{"train_examples": 26041, "n_mels": 80, "arch": "jasper", "depths": [4, 4, 4], "label_smoothing": 0.2, "loss": "cross_entropy", "residual_init": "none", "beta1": 0.9, "adaptive_grad_clip": 0.02, "steps": 17900, "batch_size": 128, "warmup_steps": 3580}
Rows from block 5 of a small sound classifier, named by matrix and row number. Rows with one number belong to one channel. Each number is 128 + 24 x the weight over its row's rms, rounded and kept within 0 to 255. All counts start at 0.
After each channel's rows are labels from the 100 clips, of 14976, where the channel reaches its highest value: "top examples" is what is common among them. Only what is clearly more common there than usual is listed. The data: acted Russian speech (Dusha). In brackets: how many of the 100.
# convs0: first width-9 conv (model.blocks.5.convs.0.weight, 160x160x9, each kernel summed), inputs 0-159
# convs1: second width-9 conv (model.blocks.5.convs.1.weight, 160x160x9, transposed, each kernel summed), outputs 0-159

convs0.149 [109 116 137 111 186  87 120  75 103 170 100 117 144 116  82 188 136  81 150 123 148 103 128 102 142 127 123  82 111 151 115 138 117 127 100 107 114 132  91 147 117 115 110 111  78 111 140 113  97 117 117 125 134 164 114 161 126 116 114  97  92 104 138 154 139 132 119 128 139 128 130 152  87 115 114 100 128 166  93 122 107 116 100 112 134 103 108  92 158 127 168  94 114 129 103 120 116 166 113 102 128 100  98 105 154 142 147 115 140 139  95 128 138 132 138  97 125 118 125 109 102 131 143  92 113 100 123  95 102 138 118 130  87 115 163 106  66 166 152 125 135 121 148 125 126 105 106 112 130 112 140  97 154  93 152 165 148 160 127  65]
convs1.149 [161 143 130 152 145 151 165 157 167 107 132 138 148 134 111 114 123 150 129 111 138 111 128 170 147 144 112 127 166 135 112 180 162  75 136 154 160 155 146 146  95 104 144 141 120 107 138 132 145 144 141 140 112 112 116 136 155 151 162 107 135  99 176 146 158 106 125 133 104 150 143 159 172 153  90 176 137 120 141 141  94 111 105  87 102 156 155 138 119 115 113 115 159  96 139  95 156 149  53 104 151 129 146 164 158 139 120  99 144 129 126 136 124 157 113 103 132 128 146  95 141 160 102 124 140  81 123 122 115 115 107 172 106 160 133 131 163 148 139 127 125  71 146 150 164 156 141 125 138 165 165 125 133 156 153 158 155 124 144 144]
top examples: emotion: angry (38)

convs0.126 [138 134 155 140 152 173 121 123 120 129 150 109  98 135 171 127 164 138 124 125 137 127 154 124 127 122 113  93 127  92  92 134 110 150 128 134 114 140 118 167 144 118 157 146 132 157 118 176 113 132 159 169 152 118 213 114 128 133 103 142 134 190  98 121 102 138 125 104 151  94 101 116 102 107 142 113 154 146 124 133 134 126 144 157 114  97 172 143 156 110 111 190 125 111 128 156  95 115 130 183 124  97 103  88 120 125 163 154 143 140  96 177 123 122 104 177 141 101 153 130 123 103 147 127 107 127 140 169 151 132 138 184 157  96 107 130 136 106 119 116  98 157 116 125 128 140 134 133 128  94 113 152 119 163 136 120 101 115 162 162]
convs1.126 [117 114 159 124 167 169 125 128 120 139 117 126 141 111 149 103 154 161 143 126 111 125 113 148 124 132  95 101 143 142 124 167 107 101 128 118 123 139 107 176 133 122  96 137 143 106 138 129 138 100 137 238 127 165 141 209 169 149 135 128 143 162 165 110 131 129 129 148 151 142 131 119 118 123 129 136 130 114 129 138 122 153 157 122 130 135 128 118 155 132 157 121 156 141 170 118 165 176 144 117 153 114 154  95 133 111 134 132 138  94 133 112 131 118 133 121 107 122 157 106 166 120 115 116 122  85 131 119 158 110 163 124 150 141 105 122 139 143 144 126 133 157 113 117 119 148 191 138 164 116 145 133 137 114 179 145 127 222 155 133]
top examples: emotion: positive (93)

convs0.62 [145 144 151 148 146 171 127 127 112 121 164 112 107 138 161 132 160 123 119 135 127 132 146 132 123 119 126  86 140  99  99 130 101 168 124 142 109 141 114 166 152 124 157 145 130 148 124 185 114 120 137 161 143 122 216 116 125 135 101 142 133 190  98 130 105 146 125  96 148 101 102 113 105 114 143 115 151 135 142 127 135 128 141 164 116 117 181 140 151 101 113 192 132 114 135 154  99 115 137 174 129  99  95  95 123 107 163 159 141 138  93 181 132 126 110 174 139 102 148 127 127 112 149 125 105 131 129 177 147 115 145 192 162 100 103 129 142 104 114 123  93 156 104 126 135 139 128 134 123  90 103 149 117 160 124 125 108 116 154 157]
convs1.62 [118 121 156 115 169 174 136 121 115 137 118 119 128 106 147 110 149 153 134 121 125 127 115 136 116 129  97 110 132 143 121 153 111 116 141 128 125 138 124 174 131 124  97 124 144 111 137 132 131 102 130 248 131 164 148 213 154 139 138 128 136 172 156 105 131 133 132 145 152 138 130 113 111 125 136 131 132 107 124 152 135 155 159 120 136 136 111 120 164 136 160 123 141 145 161 118 158 189 167 112 156 122 143  93 134 113 143 122 130  90 131 113 125 110 132 130 114 115 146 121 161 117 121 113 133 102 123 123 167 116 151 119 163 136 108 117 130 127 141 126 129 160 100 111 131 145 191 133 158 115 136 115 132 114 177 131 130 229 154 143]
top examples: emotion: positive (95)

convs0.56 [122 120 100 134 135 119 149 160 132 142 106 139 111 120 148 122 124 120 114  87 123 131 129 153 105 136 131 147 123 164 129 136 104 134 141 101 107 121 104 132 155 135 160 106 101 171 122 113 157 152 156 149 125 128 125 117  88  91 160 131 142 139  83 103 114 135 124 110 117 129 104 101 137 110  96  88 132 109 115 108 120 135 129 102 135 162 163 163 122  77  87 160 126 111 152  96  89 122 158 157 115 106  72 105 157 152 140 146 114  74 136 112  45 180 126 157 107 137 156 139 166 112 142 137 119  97 120 149 101  92  98 170 158 134 148 102 139 128  98 170 100 142 113 140 105 136  94 126  74 121 127 126 148 125 122 179 151 130 149 121]
convs1.56 [122 152 102 117 115 132  99 129 117  91 134 114  95  82 166 110 145 126 151 119 120 129 137 135  54 100  98 140 148 128 147 169  78 113 134 129 118 116 137 136 108 101 111 113 173 133 109 119 115 114 127 151 151 142 122 162  90  99 129 122 177 156 118 100 108  77 162 137 174 140 116 143 108 104 135 111 110  87 182 110 155  89 145  99 138 128  92 118 124  92 132 153 131 114 154  59  97 142 147  89 136 132 113 141 123 112 150 105 139  90 149 148 120 121 138 131 151 141 106 127 101 144 141 118 131 141  84 102 144 121 129 152 160 106  97 109 159  97 127 124 142 142  87 128 154 111 135 142 147 111  69 116  98 106 133  81 114 140 128 129]
top examples: emotion: positive (56)

convs0.63 [140 112 108  97 156 115 149 115 133 138 102 155 101 104  96  79 154 111 130 126 126 148 158 153  95 128 109 111 135 129 110 145  81 145 101 103 139 170 129 146 146 121 139 108  96 110 136 134 157 110 109 117 131 128 131 115 125 136 148  64 107 142  89 107  91 139 108 108 153 111  58  99 154 125 104 148  93 103  81  98 111 130 144 122 130 152 145 136 135  82 113 155 135  95  86  94  79 129 122 114 111 123  52 126 120 140 139 103 146 133 133 151 143 121  96  98 143  90 119 128 146 143 115 118 136 125 150 113  99 120 117 184 166 109 118 139 121 110 111 123  96 149  91  99 122 152  65 126  79 127 128 129 116 127 159 128 128 115 125 106]
convs1.63 [125 117 126 136 131 147 121 141 140 142 108 116 151 120 122 143 140 138 147 140 122 115 107 136 117 143 144 136 128 131 112 148 130 125 161 113 120 136 109 192 138  85 147 146 104 135 142 138  96 163 124 189 129 152 165 178 103 135 110 136 107 162  84 126 109 114  99 118 143  71 125 127 129 115 144 135 143 121 143 140 111 104 154 129  69 115 130 131 153 117 127 112 137 136 150 125 110 165 106  94 114  85 161  92 116 114 170 118  93 146 122 119 106 108 115 135 110 149 132 100 119 109 132  72 113  69 117 126 171 104 143 114 190 109 113 136 128 117 135 131 155 115 143 132 144 111 162 147 182 103 100 102  57 115 136 101 159 176 176 147]
top examples: emotion: positive (95)

convs0.114 [119 125  63 123 139 103 157 125 141 140 108 149 107 114 147 138 105 113 106  73 149 140 118 115 122 121 138  78 100 165 157 141 125 133  95  92 121 111  97 109 115 181 118 125 139 127 108  92 138  97 145 150 124 115 130 118  96  71 143 120 106  97 128 110 158 134 106 143 131 119 132 127 141 144 128 123  94 134 129 108  96 144 124  89 134 167 119 145 122 113 156 164  88 138 128 106  97 159 123 144 117 104 102 104 153 138 136 120 139  91 115  85  93 142 162 141  85 141 138 109 138 106 124 181  87 104 100 132 100 101 116 179 137 152 172 118 105 123 146 161 128 143 106 139 146 138  82 113  81 151  79  83 126 141 122 158 140 155 151 120]
convs1.114 [133 133 112 128 149 100 115 125 107 102  95 126 102  79 178 128 155 139 137  85 106 149 156 120  80 127  85 127  95 140 127 159  98 109 125 149 142 151 154 102 111 109 140 118 157 106 126 114 115 136 141 131 168 143 160 164  95  70 152 118 158 154 113 105 133 100 145 131 139 106 106 124 126 113 145 128 115 106 141 135 147  86 153  84 145 154 103 144 127  95 119 179 122 113 144  84  85 175 151 126 141 146 114 138 146 103 158 106 158 102 129 163  99 119 110 164 163 136 122 134 119 149 159 143 138 132  75 124 158 121  86 171 186 109 129  92 129  94 122 121 149 140 109 124 143 143  87 104 106 150  95 124 100 147 143 118 122 129 121 142]
top examples: emotion: positive (75)

convs0.75 [130 114 130 119 147 154 159  79 121 121 121  92 100  99 146 146 144 134 115 115 118 129 140 135 116 175 123 137 111 103 111 107 105 149 106 130 130 117 115 141 137 107 130 125  77  99  97 156 111 165 127 163 116 108 179 135 158 146 135  96 101 132  98 132 146 139  90 129 105 106 117 120 143 128 150  92 105 116  95 147  91  96 122 128 125 132 161 128 151 117 164 184 108 105 112 133  71 111 145 132  96 119  99 108 139 147 129 139 148  90 115 180  96 100 150 166 147 106 115 152 134 141 113 102 138 112 126 146 155 116 115 183 151 126  92 112 114 139 114  97 108 131 110 135 113 137  78 154  79  72 187 138 163 124 119 167 117 131 151  93]
convs1.75 [119 167 125  92 150 139 100 137 169 149  92 103  80 108 124 151 142 138 109 113 148 109 128 157  94 112 116  99 131 129  71 133 143 100 141 114 167 113  88 162  74 132  99 195 164 124 138 137 116 151 152 183 156 122 110 153 129 165  82 148  97 152  99 119 153 108 100 145 149 111 118 137 149 124 176 126 106 138 173 168 126 146 125 134 128 152 124 111 130 106 120 152 135 128 134 122 116 167 102 115 115 114 135  88 122  95 144 119 124 147 118 120 108  70 143 125 148 141 112 133 151 115 117 121 108  79 124 132 165 130 138 111 154 143 128 140 151 121 146 121 176 109 103 121 150 125 171 118 171 111 118 125 116 114 157 132 131 145 188 134]
top examples: emotion: positive (76)

convs0.111 [130  78 109 143 150 150 124 114  98 141  85 157  79 133 136 130 135 115 122  85 147 138 136 110 139 132 139 143 124 152 120 126  91 118 118 105 130 127 132 154 150 140 159 119 129 136 137 127 137  95 127 142 136 144 140 123  83 104 164 114 100 121 123 113 107 140 127 142 111 127 101 130 125  90  91 115  93 117 103 113 114 123 146 104 124 137 144 157 141  85  94 176 101 123 143 113  58 111 147 158  86 118 102 101 176 169 155 136 135  70 132 106  46 156 123 159 125 123 153 116 129 126 166 145 123 117 102 158  81 110 140 166 149 110 163 119 112 134 148 150 120 144 115 132  86 148 105 128  71 117  94 107 131 133 144 162 154 103 143 119]
convs1.111 [125 106 117 114 135 127 103 150 124 112 126 142 115  92 173 124 150 134 166 109 143 135 130 155  70 130 114 124 133 130 128 171  92 113 127  94 108 128 123 148  86  92 140 156 161 139 100 125 133 133 152 175 144 153 164 174 137  96 145 127 160 172 127 126 105 108 157 140 147  99 113 126  96 128 126  97 126  98 147 117 133  92 122 115 113 145  73 155 131 111 111 149 156 145 190  87  91 148 156 106 120 108 144 111 126 131 155 110 129  98 141 162 102 138 131 127 136 166 153 111 109 139 153  96 139 124  86 110 162 111 129 169 169  98 100 131 139 104 149 158 154 126 113 122 142 116 147 124 155 110  84 154  77 142 141 110 150 173 167 139]
top examples: emotion: positive (95)

convs0.70 [146 118 112 132  94 132 138  98 120 153 112 173 107 114 134 133 147 118 137 108 144 119 135 130 103 147 156 110 127 153 103 129  84 165  91 118 116 156 107 139 173 135 145 150 128 120 126 130 148 104 138 101 124 107 144 108 103 113 163  94  60 145 114 120  93 145  78 128 127 141  68 110 108  83 100 138  99 125 101 103  83 126 136 134 125 115 130 144 126  90  90 157 101 136 109  90  31 144  96 135 136 122  98 122 137 140 158 138 159 114 121 115  93 127 108 125 111 103 146 117 163 128 139 141 126 137 128 137  73 119 131 146 138  95 143 134 110 125 119 121 123 134 107 108 116 140  86 125  94 140 104  67 118 126  86 125 166  92 110 138]
convs1.70 [107  95 145 108 145 156 102 122 112 134 128 121 136 113 176 145 134 127 172 135 143 144 126 128 107 167 155 157 127 147 146 157 123 114 147 115 143 138 133 167 148 106 152 119 118 122 140 146  97 133 113 185  94 135 184 178 104 110 127 127 118 173 102 130 118 134 137 106 126  77  87 101 100 127 136 110 120 113 120 146 121 114 139 145  80 145 123 152 146 143 128 169 131 145 159 124 111 155 136 102 127 128 128 117 142 135 156 138 135 106 146 113  96  97  90 154 140 156 148 128 103 121 143 104 132 114  90 105 152  96 140 126 190  95 126 158 114 110  97 134 138 110 139 124 135 105 143 161 153 123  79 125  68 142 168  87 177 181 177 138]
top examples: emotion: positive (93)

convs0.82 [149 103 132 123 159 152 131 139 126 102  96 153 115  91 135  95 134 124  79 137  96 132  88 161 106 135 102 155 158  71 138 150  97 108 117 105 121 119 159 157 117 107  88 137 138 135 148 113 146 101 127 135 127 127 127 100 128 153  96 121 185 126 112  79 107 132 105 130 162  67  96 132 150 110  85 143 114  78 147  81 110 138 139 116  76 155 137 130  89 130  87 151 160  88 137 125 165  90 146 121  98 127 121 123 141 105  84 119 159 121 127 130 135 136 125 103 141 123 127 136 129  97 130 119 145 114 119 124  69 121 148 130 132 101 111 147 164  88 120 139  91 125 102 114  87 147 139 119 124 115 128 164 104 124 158 119  79 134 132 116]
convs1.82 [109 122 116 139 103 114 111 149 148  79 116 148 143 136 112 103  86 107 114 114 150 125  92 132  55 105 109  88 124  95 143 136 109  98  84  95 118 101 134 134 105 130 147 128 152 156 113  99 153 149 157 122 162 115  66 117 144 127 134 128 150  83 108 138  88  95 131 113 154 169 127 103 142 127 111 100 129 135 116  95 156 155 130 129 143 131 110 153 115 119 137  98 142 108 107  69 116  90 151 113  98 153 128 148 124 131 101 108 100  99 154 139 126 133 115  95 138 182 123 170  76 134 129 154 111 148 130 124 105  91 120 133  82 143 135 103 143 133 155 167 118 114  96 142 136 108 114 108 111 114  84 139 122 126 117  69 101 108 122 108]
top examples: emotion: sad (59)

convs0.109 [ 92 152 112 107 153 133  97 154 149  76 151  81 141 113  79 157  95 124 110 127 148 122  90 160 111 105 154 117 118 136 157 139 132 143 124 146 141 106 105 109 126 168 109 145 143 121  97 122 116 120 180 169 146 119 150 139 139 111 104 130  98 129 132  69 171 107 117 152 134 131 123  92 128 134 131 109 134 123 138 101 131 143 113 115 148 122 136 117 107 122  86 105 117 168  80 115 151 119 150 118 189 172 131 172 145 126 102 143 106 131 150 118 134  88  73 114  98 115 136 169  96 133 115 119 113 111 115 148 117 115 140 137 113 163 176 100 158  95 121 109 123  97 107 183 165 106 157 151 124 152 127 120 131 120 165 162 111 129 154 129]
convs1.109 [127 108 143  71 117 125  88 101 138 143  73 110 134 104 133 106 123 105 142  80 109 134 109  86  76  84  93 129  90 127 129 123 112 105 136 143 159 154 127 118 129 100  94 102 139  91 159 111 117 142 112 127 130 101 116 114  89  89 110 113 108 121  97 105 156 106 133 119 132 110 180 140 138 141 132 107  89 107 114 149 144 100 161  98 123 138 110 134 117 132 136  98  91 119 142 105 113 140 148 134  80 156 111 135 124 116 140  77  82 163 150 104 144 100 164 162 159 149 113 146 135 157 161 136 137 156 124  92 134 131 133 113 123 140 106 118 146 119 138  87 137 145  60 113 132 109 112 128 139 132  83 113 120  91 129  81  86 128 138 117]
top examples: emotion: angry (73)

convs0.148 [153 103 123 125  98 114 141 142 110 145  87 112  85 119 155 137 154 115 119 131 122  94 115 118 152 116 135 100 130 116 136 139 122 142 121 125 142 123 148 168 119 145 142 117 136 104 113 133  98 108 127 140 124  94 153 184 137 121 155  99 118 129 100 128 122 132 105 123 131 139 105 164 150  94 134 134  80 130 102 136 126 116 103 153 145 161 145 131 122  83 116 182 127 143 103 113  53  96 113 145  74 116  89 101 182 141 136 157 159  88 123 131  95 112 158 139 117 121  83 107 126 148 150 174 133  67 113 139  73 125 108 157 172 139 126 124 131 157 161 134 137 118  95 137 126 163  76 130  91 119 145 125 136 142  98 125 127  99 145  98]
convs1.148 [121 119 107 131 101 127 139 172 131 137 123 128  88  88 157 143 119 121 128 130 105  86 134 166 112 140 123 126 126 119 134 143 114 128 136  93 126 108 134 153  82  91 129 183 149 139 123 137 148 145 161 131 137 137 172 141 150 170 130 149 162 158  93 122 116 115 116 148 133 106 107 119 116 115 121 127 136 108 149 126 109  90 156 110 117 141 100 142 148 103 117 151 181 150 172  95 101 155 110  80  94  71  98  77 122  90 145 109 147 122 118 130 108 126 105 126 105 149 143  98 134 127 140  89 129  63 107 120 159 115 130 151 193  95  73  98 128  79 137 140 148  94 109 113 141 127 128 102 127 112 114 150  98 120 127 103 132 126 150 157]
top examples: emotion: positive (96)

convs0.48 [167 114 140 130 119 133 123 131 124  98 111 171 103 109 148  83 155 127  76 131  82 100  85 129 118 138 120 142 133  56 116 151  71 120 133 114 111 137 142 151 132 105  95 132 142 134 150 124 162  84 119 133 129 124 132 103 125 164 106 125 183 157 113 103 121 104  91 117 153  70  90 120 131 123  81 137 113  87 122  75 108 138 109 130  76 127 148 146 106 113 122 153 143 103 139 119 147  81 134 136 121 110 121 106 141 109 110 137 144 133 131 131 151 147 137 109 129  89 134 130 132  79 113 137 142  97 117 134  88 134 129 139 137 110  85 145 142  97 104 136  81 144 107 109  82 161 136 117 139 112 139 152 102 136 114 101  74 121 132 115]
convs1.48 [102  89 138 147 101 129 112 141 136  87  81 149 163 133 120  93  80 110 119 127 134 139  97 119  71 112 103 111 125  97 119  97 107  77  86 102 117  80 146 150 149 138 149 108 144 139 140 108 143 139 131 116 152 128  94 122 143 158 134  97 144 104  89 138  65 106 108 123 143 164 119 103 123 119 102 106 107 105 127  82 151 160 112 140 118 110 135 156 130 124 140 126 121 119 117  83 117 100 149  95 111 136 121 128 127 124 125 112 129 128 153 125 145 111 106  98 120 178 129 169  75 115 126 136 113 143 124 105  90  99 138 113  91 135 121 117 152 130 137 166 118 127  74 127 118  90  90 111 133 102  94 139 127 118 102  61 114  95 109 103]
top examples: emotion: sad (56)

convs0.8 [128 139 130 160  97 120 131 117  97 150 135 105 153 130 115 119 127  88 118 117 124 139  95  98  95 167 142 102 116 143  88 154 136 140 100 113 115 103 157 130 187 137  96 106  97 164 147 140 102 122 124 147 127 134 145 118 142 161  99  92 136 131 127 123 136 115 144 110 143 145 140 100 122 138 134  96 134  84 110 130 138 114 216 141 139  41  96 132  84 132 114  75 139 131  63 115 115 141 138  97 167 109 118 122 117 153 128 109 114 136  89 117 176 104  86  88 128  76 135 152 110 118 116 122 115 147 137 127 107 125 116 100  98 142 103 108 113 106 113 120 136 146 131  83 133  81 134 115 114 130 116 150 120 126  99 115 133 151 139 121]
convs1.8 [132 103 150  88 131 106 140 146  99 155  92 116 150 173 149 121 116 105 148  94 137 119 135 132 127 138 105 182 102 131 115 150 110 134 129 112  92 125 123  77 154 140 113 125 109 108  76  98 171  92 112 129  86 136 103 131 117 149 123 135 126  89 130 112 103 162 107 144 141 122 126 136 102 109 124 166 115 120  64 131 106 171 143  87 164 116  88 136 121 149 135 106 106 151 132 153 151 149 117 118 121 136 129 134 123 110 149 112 101  55 125 107 148 104 156 103 157 136 140  86 160 121  83 141 148 136 100 103 115 124 183  88 119 105 103 174 103 127 133 115 125 107 123 109 158 145 136  98  69 144 139 123 117 122 139 115 117 116  91 131]
top examples: emotion: positive (42)